config.yaml
norm: "groupnorm"
weight_standardization: false
kernel_size: 3
init: "torch_default"
residual_init: "scaled_by_depth"
beta2: 0.999
epochs: 7.0
warmup_steps: 850
Rows from block 9 of a small multi-label image tagger, named by matrix and row number. Rows with one number belong to one channel. Each number is 128 + 32 x the weight over its row's rms, rounded and kept within 0 to 255. All counts start at 0.
After each channel's rows are labels from the 100 images, of 14976, where the channel reaches its highest value: "strongest on" is what is common among them. Only what is clearly more common there than usual is listed. The data: photos of plants, animals and fungi (iNaturalist).
# convs0: first 3x3 conv, stride 2 (model.blocks.9.convs.0.weight, 384x192x3x3, each kernel summed), inputs 128-191
# convs1: second 3x3 conv (model.blocks.9.convs.1.weight, 384x384x3x3, transposed, each kernel summed), outputs 128-191

convs0.358 [112 166 189  86 151 132 145 124  45 135 123  93 104 138 144  96 119 128  87 131 132 117 145 104 107  93 177 126  95  84 118 103 140  87 113  67  92 110 124 137  99 116 103 110 132 126 117  74  95  84 156 103 137 109  75 119 124  96 112  58  92 122 154  85]
convs1.358 [ 99  95  99 138 159 165 152 104 135 178 131 149 126 166  53  85  69 169 130  82 169 175 136  82 137 139  43 182 169 116 128 167 119 224 174 148 153  73 147 113 188 176 143 134 143 130  74 193 202 174  82 189  96 169 152 106 139 104 150 172 124 146 115 161]
strongest on: order Lepidoptera; family: Nymphalidae

convs0.118 [ 51 135 113 176  86 114 129 105 113 156  98 101 115 106 120 109 111  80 140 119  78 117 127 112  60 140 170 119 116  89 110 136 108  85 128 107 109 109 105 160 108 107 131 106  68 111 120 144 109  75  96  95 101 123 123  92 131 126 188 115 115 109 124 115]
convs1.118 [137 107  60 129 146  96  82  88  89  74 107 173 113  97  94  89 113 147 117  93 182  80 121  87 103 150  99  96  74  81  92  68 106 142 167 110  64 136 101 195  87 104 121 107  81  68 108  99 147  95 122  75 123 115 115 137 101 166 138 143 143  59  55  91]
strongest on: order Lepidoptera; family: Nymphalidae

convs0.43 [ 93 106 130 151 186 163  93 130 118 109 115 137 106 107  96 173 116 117  48  59 162 107  99  95 123 117 100 138 124 125 101 115  70 110 138 120 138  69 103 125  97 129 135 124  76  90 141 112  57  66 101 134 103 154 116 119 160 146  96  67 108  70 120  98]
convs1.43 [123 113 193 120 180 198 129 162 126 152 204 101 138 146 166  65  79 135  99 148 185 196 193 155 108 131 103 136 179 165  80 134 120 128 117 147 160 121  89 155 166 158 129 137 174 105 111 120 134 174 114 188  95 161 126 125 149 117 173 132 148 122 152 110]
strongest on: class Insecta; phylum Arthropoda; order Lepidoptera; family: Nymphalidae

convs0.86 [125 143  67 134 121 108 167 123  98 115 147 152 167 123  93  72 121  96 118 138  96 143 104 182 116 157 110  82 123 170  37  93 119 163 159 173 163 188 114 111 127 153 136 126 178 177 131 152 160  88  92  90 165 125 110 102 126 155 152 114 122 158  77 156]
convs1.86 [ 94 125 155 177  75 195 150 150 107 119 121 140 139 143 129 161 125 116 130 112 138 199 134  90  82 132 129 182 212 177 157 190 114  83  59 168  75 170  59 146 172 118 157 148 153 137 128 133 126 166 182 207  83  82 157 114  54 143 152 135 152 108 102  99]
strongest on: class Insecta; phylum Arthropoda; order Lepidoptera

convs0.225 [114  95 164 143 117 115 101  88  70 138 149 173  65 118 121 174 128 157  73  94 123  78 110  59 132 115  98  79 112 115 149 109 168 151 149 119 144  60  99 112 104  82 130 134  88  76  92  72  59 126 140  95 102 112 108  89 110 131 115  80 128 165 151  96]
convs1.225 [154  36 149 128 175 228 133 161  90  73 203 131 135 163 129 107 152 147 118 126 176 244 226 154 108 135 131 198 242 127 162 217 175 118  46 169 153 141  99 133 197 112  99 129 194 168 101  66 148 204 102 246 122 153 187 127 103  66 186 121 154 101 145 178]
strongest on: class Insecta; phylum Arthropoda; kingdom Plantae; class Magnoliopsida

convs0.63 [ 99  94  86 142 111 142 116 125 136 131  99  90 129 122 141  78 130  99 160 109  91 125 114 123 104 107 182 109 105  74 134 147 132 107 132 152 162 131 102 185 132 103 123 132 117 172 106  97  93  93 142 148 136 169 158 137  98 137 136  45 147  98 139 144]
convs1.63 [106 145 127 139 151 150  77 178 140  82 138 191 103 113 115  65  92 145 142 113 162 155 160  96  68 141 104 141 134 118 131 126 139 115 131 151  64 151 111 107 138  85  91 119 121 112 214  45  72 152 168 141 129  73 112  89 100 128 146 105 120 157 111 121]
strongest on: order Lepidoptera

convs0.65 [133 121 157  98 142 164 101 130  86  85 121 151 139 114 156  67 133 166 142 114  92 114 117 167 119 139 172  39 137 191 125  86 177 110 115 166 138 120 123 165 127 153  93 153 115 152  97 126 112 123 151 116 184 117 139 134  74 131 120 141 130  99 132 120]
convs1.65 [ 97 138 131  95 140  78 174 168 158 130 133 148  91  92  68 122 200 155 149 162 104  88  91 132 111 147  88  80  61 169 112  96  90 180 143  75  56 143 125 130  45 141  83 167 107  55 120 141 149  88 139  81 119  84  82  63 106  89 110 121  71 107 113 168]
strongest on: phylum Chordata; class Aves; order Charadriiformes

convs0.329 [145 107 128 141 165 144 151 151 147  93  95 111 121 137 128 110 115 118 141 125 170 108 107  76  50 108 195  97 117 122  85 122 160 135 102 154 153  77  54 161 170 100 107  69  99 186  67 126 122 134 124 177 128 114 132  96 104  86 115  39 146  82 179 212]
convs1.329 [113  54 136 106 148 108  68 153 143 119  88 140 144  96 135 159 136 144  98 109  77 141 120  71  84 178  99 136 109 142 120 118 191 184 144 111 107  76  82  73 140 119 131 153 110 110  97  72 188 169 171 129 122 151 199 166 100 127 174  95 109 143  75 137]
strongest on: order Charadriiformes

convs0.209 [153 140 102 140 187 154 108 158 200 162 109  80  83 116 125 150  79  91  88  61  86 102  71 152 116 118  81 116 105 142  80  98 120 115  97  70  87 105 129  93 123 114  67  73 125  68 123 139  65 142  72 105 151 108  98 127 116 133  78  95  87  68 102 110]
convs1.209 [116 122 163 117 162 138 126 112 152 128 161 105 117  86 122 108  86 115 113  95 142 137 124 111  86 148 122 109 125 146 118 118 133 129 152  96 131 136  74 112 127 172  86 121 119 157  91  91 134 129 112 136 108 154  89 116 136 137 145 132  93 104 155 100]
strongest on: class Insecta; phylum Arthropoda; order Lepidoptera; family: Nymphalidae

convs0.198 [154  78 176 135  91  74 163 144 131 115 133  71 201 112 104 146  75 147  86 141 122 148 147 145 166 145 144 123  71  62 154  63 133 125 155 105  97 105 155 122  50 128 121 108 113 122 110 134  65  79 101 101 114 131 130 113 125 136 119 133 101 122  68 115]
convs1.198 [151 163  78 132 123 111  87 163 171  85 147 106 180 156 110 108 107 153 107 205 122 106  83 181 163 102 203 120 125 115 127 109  74 123 139 147 145  99 160 119  79  55 137  71 100 147 152  91 140  84 118  89 152 140  94 180 135 172  65 125 144  77 158 100]
strongest on: phylum Chordata; class Aves

convs0.72 [131 164 139 152 156 130 160 110 156 128  84 106 134 159 150  50 130 100 145 123 144 121 145 147 114  88 181 132 165 168  98  95 175  73 141  87 158 152 149 155 147 127 105 142 172 144 102 157 141 150 143 131 196 144 117 173 115 126 124 124 198 137 127 144]
convs1.72 [ 83  98 112 106 147 108 139 116 156 102 152 244 138 137 105 100 178 114 171  95 157 111 120  77 118 156  84 134  91 193 167 177 130  89 115 134 100 178 104 124 107 113  93 180  81 119 141  96  94 129 198 103 136 104  67 140 106 126 142 136 123 174 103 118]
strongest on: class Insecta; phylum Arthropoda; order Lepidoptera; family: Nymphalidae

convs0.71 [161  90 101 114 173 137 123 146 192 128 140  68  83 150 138 100 123  92 114 146 140  93 123 188 106 143  66  81 113 131 118  99 130 169 155 121 147 126 140  75 158 110 176 157 159  91 110  86 146 141  98  68 182 140  97 181 108 159 143 108 122 130 122 100]
convs1.71 [ 46 125 156 164  86 131 117 114 172 109 143 130 131 131 103  97  74  87 154 126  62 138 129 136  99 118 140 168 147 116 151 148 111 145 131 113 105 136 162 140 102 171  88 118 148 158 162  93 101 118 118 137  60  96 109 100 122 107  76 128 107 159 125  76]
strongest on: order Lepidoptera

convs0.41 [101  94 113  82 115 135 103 108  94 100 103  51 135 122 110 112 152 124 150 134 112 106  69 121 108 122 112 143 125 148  50 118 115  59  87 105 141 117 124 112 117 130 120 131 165  93 119 114 116  92 125  89 139  91 113 129  88  66 151 134  77 125 114 122]
convs1.41 [122 140  26 100 112 139 111 134 102 105 169 179 174 128  46  97 123 122 165 157 103 145 125 141 132 150 156 116 149  91  75 169 147  89 120 119 112 149 105  84 122 102 114 138 122  86 151 122 142 121 103 143 150 106 134 185 104 153 166 125 137 185 141 117]
strongest on: order Lepidoptera

convs0.261 [136 156 103 151  94 158 126 155 174 145  93 117  66 110 133  88 132  73  91  89  84 120  82 145  50 111 135 120  85 133  73 109 136 123  60  63 131  60  91  82 159 120  62  88  58 124 112 133  86 133  89 100 153 127 109  84  99  98  86 109 107  87 137 119]
convs1.261 [139  63 143 143 137 124  80 117 142 132 125 112  98  71 112 178 113 133  84 120 157 146 120  81  81 135 121 149 138 165 110 116 126 126 118 137  93 118  64  79 133  96 144 107 134 104 145  89 142 160 131 145 141 166 137  95  82 108 146 114 102  83  99 104]
strongest on: class Insecta; phylum Arthropoda; order Lepidoptera

convs0.239 [149 138 186 130  67  52 173 164 115 109 114  89 166 114  88 150 123 132  91 121 116 166 156 167 164 119 141  90  76 102  81  48 132 117 146  73 158  84 159 109 135 170  99 104  86 128 130  93 147 106 122 138 131 120  98  88 108 146 136  72 151 170 107 162]
convs1.239 [144 151 136 175 123 113 112 136  81 159  98  82 188 173 112 189 122 124 107 153 131 126 112 126 185  92 121 143 143 138 115  75 104  80  50 140 118 112 116 143 115 118 155 119 130 156 139  94 100 133 100 128 140 108 107 188 114 154 128 146 157 101  91 151]
strongest on: phylum Chordata; class Aves; order Passeriformes

convs0.363 [ 80 162 165  80  88 130  74  76 109 127 142 119 164 167 104 136 126 100 150 120 154 146  81 116 161 132  96 153 170 143  80  72 140 115 116 123 131 173 145 148  62 129 121  94 111 123 127 137  48 105 114 150 196  77 115 124 129 105 122 140 122 105  68  40]
convs1.363 [136 135 100 109 191 118 113 101 161 114 110 111 156 172 108  59 117 100  84 155  49 104 109 107 133  83 122 116 140 113 158 147 118 163 168 109 126 104  91 151 132 172 159 148  61 121  35 113 106 103 135  96 157 113 104 188 172  90  91  85 144  61 151 117]
strongest on: order Charadriiformes

convs0.10 [130  85 143 127 147 164 115  77 189 139  64 102 101  65 184 123 129 145 160  94 100 155 150 132 117 148 132 132 145 144  87  80 151  81 150 116 162 136 135 147 165 118 130 112  62 164 143  53 133  71 136 122 152 189 112 136 106 160 140 118 199 116 145 124]
convs1.10 [139 138 134 136 138 119 202 158 128 100 130 105 164 141 122  81  90  94 135 151 123 132 125 137  87  84  90 150 139 179 133 129  84 154  87 126 111 132 190 126 142  87 107 141 155 157 164 217 136 110 140 132 125 125 127 130  70 145  91 146 153 123 126  90]
strongest on: phylum Tracheophyta; kingdom Plantae

convs0.350 [115 116 106 142 135 119 117 174  85 132 111  76  71 132  92  83 142 107 110 117 131 120  96 134 108 142  54  61 143 120 101 112  83 150 112 162 142 136 121 111 162 143 127 134  78  73 157 109 102 102 146 139 140  96 107  48 124 117 120 118 134 137 166 144]
convs1.350 [139 146 170 132 158 171 125  89  85 152 122 141 112 118 176 122 104 156 127  83 180 171 141 100 111 102 109 159 158 141 159 133 127 126 159 160 148 134 106 136 168 120 133  94 159 163 155 143 166 157 154 161 130 122 129 117 135 156 146 139 146 163 122 146]
strongest on: phylum Tracheophyta; kingdom Plantae; class Magnoliopsida

convs0.75 [117 102 151 171 167 130 129 160 163  97 131 129 118 121 110 106  91 117 139 178 133  79 162 118  86 112 114  97 119 138 166  99 132 166 126 162 105 109 114 125 144 109 116 123 116 180  95 167 169 134 178  50 176 167 145 165  63 131 150 100 137 140 129  86]
convs1.75 [119  64 124 166 148 181 108 122 154  86 131 116 161 180  71 137  74 115 125 149 125 180 150  97 106 115 116 163 166  87 114 162 123 144 107 117  97 111 127 135 134 126 131 142 188  99 213 126 101 164 130 157  91 122 126 150  79  99 125 152 137  90 109 165]
strongest on: order Lepidoptera

convs0.279 [120 108 165 104 134 145  70  95 115 121 143  95 199 138 101 134  88 126  86 114 123 111  74 135 151 131 123  80  74  80  88  74 141 132 132  88 138 170  88  97 114  91 154 125 171  86 100 146  62  45 134  99 149 109  71 135 143 119  89  82  94  59 130 145]
convs1.279 [126 120  76 112 138 146 129 157 197  97 113  78 143 177 139  74 131  92 103 103  95 133 119 109 141  94 150 165 165 128 114 143 125 151 111 161 124  70 144 119 130 168 166 120  82 152  65  96 112 118  97 155 160 144 146 204 164 150  88  99 205  62 171  46]
strongest on: phylum Chordata; class Aves

convs0.148 [ 76 124 151 130 122 119  45  92  71 121 118 148 156  90 142 133 111 171 120  89  77 121 100 155 161 152 104  90  96  99 119 155 105  50 168  95  76  90 129 122 116  99 129 172  98 100 179 117  90 101 167  90 133 123 124 107 108 136 154 109 144  60 106  96]
convs1.148 [ 87 155  80  79 208 115 124 156 105 104 120 156 157 137   4 112 112 145 130 113 126 111 119 120  83 158  72  96  85 108 101  87  62 194 148  65 145  94 137 138 147  50 131 137 132 122 121  83 152 123 136 109 104 166  79 174  48 120 103 105 109 136 161 131]
strongest on: phylum Chordata; class Aves

convs0.300 [105  61 157 108 174  72 163 170 111  91  86  85  96 124 122 139 120 169  99 154 215 132  84  88 123  57 157 171 131 107 102 138 153  77 126 104 182  62  97 113 109 119 113 109  85 135 127  45 139 163 148 136 129  78 110  83 103  82 114  69  68 141 109 132]
convs1.300 [ 56 133 178 127 161 114 118 146 131  98 108 111 111 117 125 104  83 123  60 107 122 122 128 100 147 159 111 114 111 119 102 146 164 208 110 139 160  80 126  71 117 158 161 195 106 159 135 117 215 130  82 121  93 189 194 142 153 114 154 104 107 175 133 111]
strongest on: class Insecta; phylum Arthropoda; order Lepidoptera; family: Nymphalidae