{
  "model": "multi-label image tagger",
  "image_size": 24,
  "translate": 0.06,
  "depths": [3, 6, 6],
  "stem": "deep",
  "optimizer": "adam_atan2",
  "lr": 0.0015,
  "grad_clip": 0.5,
  "steps": 17000,
  "batch_size": 64
}
Rows from block 4 of a small multi-label image tagger, named by matrix and row number. Rows with one number belong to one channel. Each number is 128 + 32 x the weight over its row's rms, rounded and kept within 0 to 255. All counts start at 0.
After each channel's rows are labels from the 100 images, of 14976, where the channel reaches its highest value: "strongest on" is what is common among them; "patch colour" is the nearest of a few named colours to the mean colour under the peak. Only what is clearly more common there than usual is listed. The data: photos of plants, animals and fungi (iNaturalist).
# convs0: first 3x3 conv (model.blocks.4.convs.0.weight, 192x192x3x3, each kernel summed), inputs 0-95
# convs1: second 3x3 conv (model.blocks.4.convs.1.weight, 192x192x3x3, transposed, each kernel summed), outputs 0-95

convs0.83 [135 147 186 182 154 130 131 122 132 137 146 149 151 182  95 102 199 145 167 139 124 116 107 132 119 190 129 151 139 126 110 140 158 129 156 139 127 123 132 129 180 124 108 134 170 199 130 125 121 103 141 128 109 198 165 134 155 190 122 127 136 142 158 168  99 130 189 152 176 116  54 103 116 138  75 187  97 204 151 129 133 134 146 131 127 131 122  72 161 134 115 198 133 112 107 157]
convs1.83 [116  76  82 119 109 126  88 138 110 100 135 101  85 106  90  81  93  27 103 102 112  92 103 146  81  90  73  66  94 122 121 113  99  86  98 113 126 110  92  80 112  81 146  97 108  85 113 117 126 123 160 121 114 224 122 140 144 119 120 120 128 114 105 128 142 123 144 117 111 123  90 141 123 147 138 116  49 139 139 124 145 124 139 113 131 100  95 121 109 115 127  43 144 117 126 114]
strongest on: kingdom Plantae; class Magnoliopsida
patch colour: pink

convs0.187 [127 126 143 152 152 133 154 131 148 108 109 131 144 173 115 120 185 140 150 147 154 107 131 156 131 129 135 142 181  94 128  65 146 136 118 138 164 161 145 115 170 113  93 130 149 150 132 140 165 113 158 153 120 203 145 133 149 192 141 157 122 171 138 199 121 113 209 157 200 140 128 131 143 115 100 175 114 226 174 108 146  98 144 166 163 120 119  99 152 132 155 204 167 157 149 217]
convs1.187 [158 103 100 114  93 142 108 136 143 117 158 133 171 127 109 114  94  56 134 130 117 128  95 106 104 133 121 117 118 126 149 149 106 108 128 143 139 100 123  92 144  91 153 176 138 111 116 117 137 126 152 111 109 218 135 173 127 126 139 123 113 109 125 114 132  97 129 122 112 114 120 137 140 124 128 131  32 150 122 132 140 145 131 152 124 109  72 139 117 125 135  42 111 137 144 134]
strongest on: phylum Arthropoda; phylum Tracheophyta; kingdom Plantae; class Magnoliopsida
patch colour: pink

convs0.44 [178 145 168  95 114 167 192 130 174 118 173 131 148 165 116 164 107 163 144 145  96 149 150 146  68  76 181 170 129  65 134 107  85  94 141 117 129 145 125 125 158 174 153 129 136  67 133 192 121 125  68  93 100 146 168 139  70 133  97  82 169 166  84 105  97 141 173 126 129  87 104 136 106 134  79 107 140 150  59 125 114 144 110 147  99 163  99  81 145 171 166 114 145 111 130 114]
convs1.44 [135 107 136  91 127 155 102 135 143 117 141 198 139 162 164 118 170  90 116 134 129 137 126  95 163 158  92 133 143 179 115 195 165 199 112 123 157 141 121 176 100  95  88 110  89 141  99 105 135 139 114  92 110 120 136  97 133  79 130  80 101 127 128  88  97  93  79 123 127 124 159 135 117 144 158 108 115 111 119 134 125 163 107 170  87  95  39 110  89 113 152 141  94 101 108  66]
strongest on: phylum Arthropoda; class Insecta
patch colour: green

convs0.154 [152 116 119 115 164 141 156 144 112 116 104 114 136 169 125  92 187 180 128  91 147 143 158 124 151 122 148 123 153 145 138  67 128 147  66 121 118 129 152 124 142 148 135 144 102 109 151 154 159 114 132 122 167 183 179 120 134 161 160 184 143 144 128 174 114 102 183 178 196 142 178 144 158 161 154 109  91 200 175 132 161  98 108 140 180 155 142 140 139 182 160 204 174 165 181 188]
convs1.154 [158 141 152 148 142 148 149 154 164 138 179 161 196 150 142 166 139  31 159 141 163 147 134 120 155 157 169 176 144 142 156 161 148 168 160 145 166  92 177 170 205  62 168 177 170 159 145 129 160 147 120 138 125 255 139 166 143 135 125 140 133 130 141 134 137 119 134 133 124 137 123 147 145 132 118 140  43 122 147 128 129 142 138 129 124 147 122 139 142 122 124  38 101 154 135 135]
strongest on: phylum Tracheophyta; kingdom Plantae; class Magnoliopsida
patch colour: pink

convs0.149 [114 118 181 129 118 110 146 118  97 116 103  73  91 139 149  99 158 135 147  85 146 144 136 109 163  74 144 127 138 178 127  73 160  93  78  79 121 154 118 135 120 125 134 121 125 167 117 149 177 123  72 141 111 136 143 117 161 108 161  77 118  92 136 160 102  73 148 130 154 106 159 107  68 168  95 137  84 130 146 134 171 129 135 188  92 146 129 171  78 178 178 118 141  97 178  98]
convs1.149 [186 156 186 152 153 186 167 164 176 152 155 171 179 168 149 122 127  84 154 170 119 180 123 148 153 158 116 139  89 165 177 178 145 179 155 200 144 133 128 148 200  90 119 155 128 177 146 135 131 136 159 145 167 158 175 132 164 149 165 222 153 177 108 140 176 212 117 169 131 183 144 184 147 158 158 134  75 181 143 168 135 172 169  94 125 177 142 180 165 172 136 130 156 176 136 167]
strongest on: class Insecta; phylum Arthropoda; order Lepidoptera; family: Nymphalidae
patch colour: brown

convs0.4 [ 91 154 208 139 151  91 102 125 100 147 116 144 104 128 129  98 129 134  92 123 155  94  89 102  85 150 137 108 117 176 107 130 105  75 146  86  57  89  87 163  86 113 125 176 117  97 126  94 117 105 109 165 132 155 158  98 103 145 173 122 150 119  76  85 160 107 152 155 170 148 158 111  94 188 125  98 138 152 114 130 191 155  92 155  99 198 163 160 144 178 113 162 144 110 118 133]
convs1.4 [165 123 128 126 144 190 161 166 160 157 163 158 138 158 179 144 163  68 180 150 138 169 181 168 159 154 122 155 171 142 147 148 203 163 135 127 171 152 157 141 160 128 133 142 143 179 155 165 150 152 111 124  85 169 134 155 163 119 124 148 125 111 136 143 140 151 131 130 120 159  43 177 137 141 123 143  98 143 133 149 161 129 132  86 155 143  96 155 161 143 152  98 162 135 131 124]
strongest on: phylum Tracheophyta; kingdom Plantae
patch colour: cyan

convs0.52 [116 115 160 168 154 116 134 118 114 114 122 116 124 176 103 104 182 119 172 109 136  81 111 144 139 147 134 129 152  88 100  63 158 116 110 107 148 147 148 124 180 105 126 103 151 178 112 115 176 123 150 102 113 208 156 130 168 182 117 113  96 157 176 188  79 100 224 121 187 106 122 107 107 108  85 173  82 229 163 119 127 103 142 153 120 145 105  66 153 133 174 198 160 121 123 172]
convs1.52 [139  96 105 109  96 119  94 139 138  99 139 110 130 120  98 109  92  40 132 115 116  88 102 151  88  98  90 111  99 101 122 109 120  95 103 130 167  97 104  65 149  90 133 162  97 103 105 121 107 106 148 104 119 217 150 155 148 113 126 104 125 112 101 118 141 117 134 120  93 103 143 137 128 118 131 123  28 150 126 136 142 147 152 162 131 101  65 121 121 117 110  48 110 124 130 118]
strongest on: phylum Arthropoda; class Insecta; order Lepidoptera
patch colour: pink

convs0.60 [113 172 184 182 129 110 137 111 123 131  90 164 117 167 108  65 188 153 139 140 152 108  92 128 142 184 127 152 153 158 109 103 150  96  98 116  93 109 104 146 135 117 119 160 153 162 159 119 125  93 127  78 137 208 153 115 138 205 156 143 110 131 135 164  93 106 185 159 196 132  88 130 123 137  62 145  73 211 154 121 157 130 124 152  99 154 141 131 175 159 131 201 162 107 115 158]
convs1.60 [157  81 110 152 143 151 119 160 139 123 191 133 136 141 121 109 121   0 154 131 139 121 143 127 109 108 140 132 118 134 166 126 148 157 126 164 134 113 136  84 171  87 161 177 134 102 123 139 125 129 125 137  85 226 127 170 136 111 114 109 123 109 106 133 126 138 143 111 112 103 107 154 102 110 120 124  30 146 116 148 153 141 137 105 120 112  77 104 133 108 135  46 153 148 106  97]
strongest on: class Insecta; phylum Arthropoda; order Lepidoptera; kingdom Plantae
patch colour: pink

convs0.181 [148 140 166  59 140 182 179 136 160 122 161 119 161 185  99 149  90 159 143 138  89 147 177 135  82  87 191 192 111  42 145 103 103  84 132 117 136 117 128 127 180 160 180 132 144  80 136 187 138 126 112 113 129 147 175 128 123 138  85 129 144 138 132 147  99 154 171 113 113 100 107 129 143 121 126 134 126 149  92 132  75 141 136 157 119 175 117  51 176 161 166  96 163 145 159 147]
convs1.181 [176 137 142  93 130 131 107 173 168 119 149 188 131 171 123 120 191  82 198 150 128 142 122 127 156 183  91 135 129 185 166 190 170 191 118 162 164 144 143 202 111  98 107 123 103 174 137 128 142 129 122 114 122 140 123 127 111  89 145 112  95 159 105  71 119 120  95 137 130  97 160 153 133 116 138 113  82 124 125 115 119 175 116 122 116 156  40 150 106 144 148 165 117 127 133  74]
strongest on: phylum Arthropoda
patch colour: brown

convs0.96 [166 140 170 164 158 143 154 129 104 144 129 129 136 176 121  88 209 183 130 113 168 137 151 155 150 163 147 120 159 152 125  89 144 118 124 115 160 133 141 149 154 148 113 160 127 137 117 138 147 118 144 108 146 194 177 132 131 183 157 166 145 166 134 170  96 122 196 168 199 149 107 158 140 172  88 141  69 218 166 128 173 112 123 146 154 159 155 102 165 164 120 197 177 156 143 192]
convs1.96 [137 112 108 134 138 124 115 145 142 128 142 128 131 144 119 114  88   0 123 120 115 111 119 128 127  99 124 126 133 122 136 129 116 132 127 133 140  96 149 108 156  47 135 157 133 122 128 113 125 109 119 135  84 252 116 141 136 121 121 106 120 112 100 129 106  93 105 110 104 103 102 118 108 120 114 132  27 106 125 120 125 126 128 127 124  95  99 111 120 125 118   0 125 131 129 114]
strongest on: order Lepidoptera
patch colour: pink

convs0.63 [130 103 120 100 120 135 156 118 160 113  87 109 138 170 130  66  77 145 153 120 123 130 118 121 158  98 163 176 133  39  96  80 168 141  92 121 125 145 151 124 147 132 160  85 140 165 106 115 183 107  91  69 100 139 144 121 136 136 118  95 111 109 171 162  80  77 145 135 176  75 119 152  90  76 111 146 113 140 126 143 103 111 147 141  59 107 101  76 141 155 125 121 142 111 142 106]
convs1.63 [156 126 138 153  79 171 130 148 192 112 143 137 140 107 118 151 107 119  92 143 115 144  93 171 127 191 108 114 104 140 153 170 148 166 142 193 155 113 110 138 166 133  95 179 147 141 142 116  99 196 170 183 202 157 169 132 174 182 178 157 202 152 117 149 144 209 153 163  98 138 160 155 184 144 198 114  64 225 157 182 138 169 135  97 147 170 130 147 170 185 138 160 174 163 129 149]
strongest on: phylum Arthropoda; class Insecta; order Lepidoptera; family: Nymphalidae
patch colour: brown; orange

convs0.76 [122  80 103 102 112 117 122 140 121  69  66  74 112 151 143  63 119 133 156 100  95 113 133  94 137 102 142 126 114  75 100  71 170 113  78  95 102 131 143 102 113 111 170 100 118 177 102 121 184 106 103  56  38 114 119 133 170 131  89 109  86 124 182 159  80  75 159  91 146 115 133 111  63  62 114 150 119 153 137 151 107 103 144 151  85 131 128  83 105 114 160 105 172 107 148 147]
convs1.76 [186 191 162 180 106 167 177 152 197 110 119 180 170 145 111 151 140 160 109 179 111 161  88 140 170 189 134 151 121  95 172 144 139 184 130 180 188 115 155 138 165 174 100 175 135 149 149 115 128 170 114 187 161 151 149 131 126 164 173 136 180 129 102 115 162 198 135 147 106 124 146 145 154 152 145 117  56 169  86 138 152 116 159  83 153 175 151 154 184 148 111 156 146 167 134 130]
strongest on: class Insecta; phylum Arthropoda; order Lepidoptera; family: Nymphalidae
patch colour: brown; orange

convs0.66 [134 128 173 167 146 119 139 129 131 105 147 132 133 169 106 111 187 156 131 115 174 104 114 169  83 168 150 121 160 131 114 104 118 129 132 123 122 113 136 148 159 118 116 127 137 117 105 134 178 102 156  91 100 224 164 133 114 193 135 131 140 183  98 164  94 132 231 149 217 135 112 105 102 131  54 142  95 231 137 125 155 115 115 144 142 160 146  87 176 161 146 225 169 113 112 176]
convs1.66 [157  80  79 121 107 134 104 143 144 112 175 127 127 125  99 103  99  12 138 117 112 116  91 107  83 110 119 116  99 111 139 131 114 116 119 130 132  89 108  87 131  85 134 162 124  87 106 108 129 107 129 138 101 217 135 160 145 126 111  90 108  99 127 118 147 103 154 119 107 111 107 148 116 109 121 146  79 128 119 131 125 142 129 125 118 107  78  97 120 114 133  51 141 131 135 100]
strongest on: order Lepidoptera
patch colour: pink

convs0.87 [138 103  92 112 173 117 125 115  98 106  96 104 137 158 110  76 185 164 119  67 132 119 144 105 166 124 132 106 127 145 100  76 135 143  64 116 115 123 156 112 137 126 128 128  90 120 124 142 166 116 130 129 152 172 168 116 140 147 155 176 135 141 145 186 112  89 178 179 193 139 164 136 144 154 146 108  90 191 186 151 163 106  83 146 162 146 155 152 120 164 161 198 170 152 173 182]
convs1.87 [160 169 157 154 142 154 176 147 172 130 185 174 199 140 130 171 141  19 163 153 164 152 151 129 142 166 190 181 139 142 173 153 134 163 154 152 174  98 177 146 217  61 163 182 159 149 155 126 139 151 120 119 114 250 137 141 133 128 112 128 125 122 123 116 129  89 154 125 115 120 111 151 133 123 108 143  49 133 128 137 118 138 142 125 127 147 129 139 144 124 122  55 107 148 133 121]
strongest on: order Lepidoptera; kingdom Plantae; phylum Tracheophyta
patch colour: pink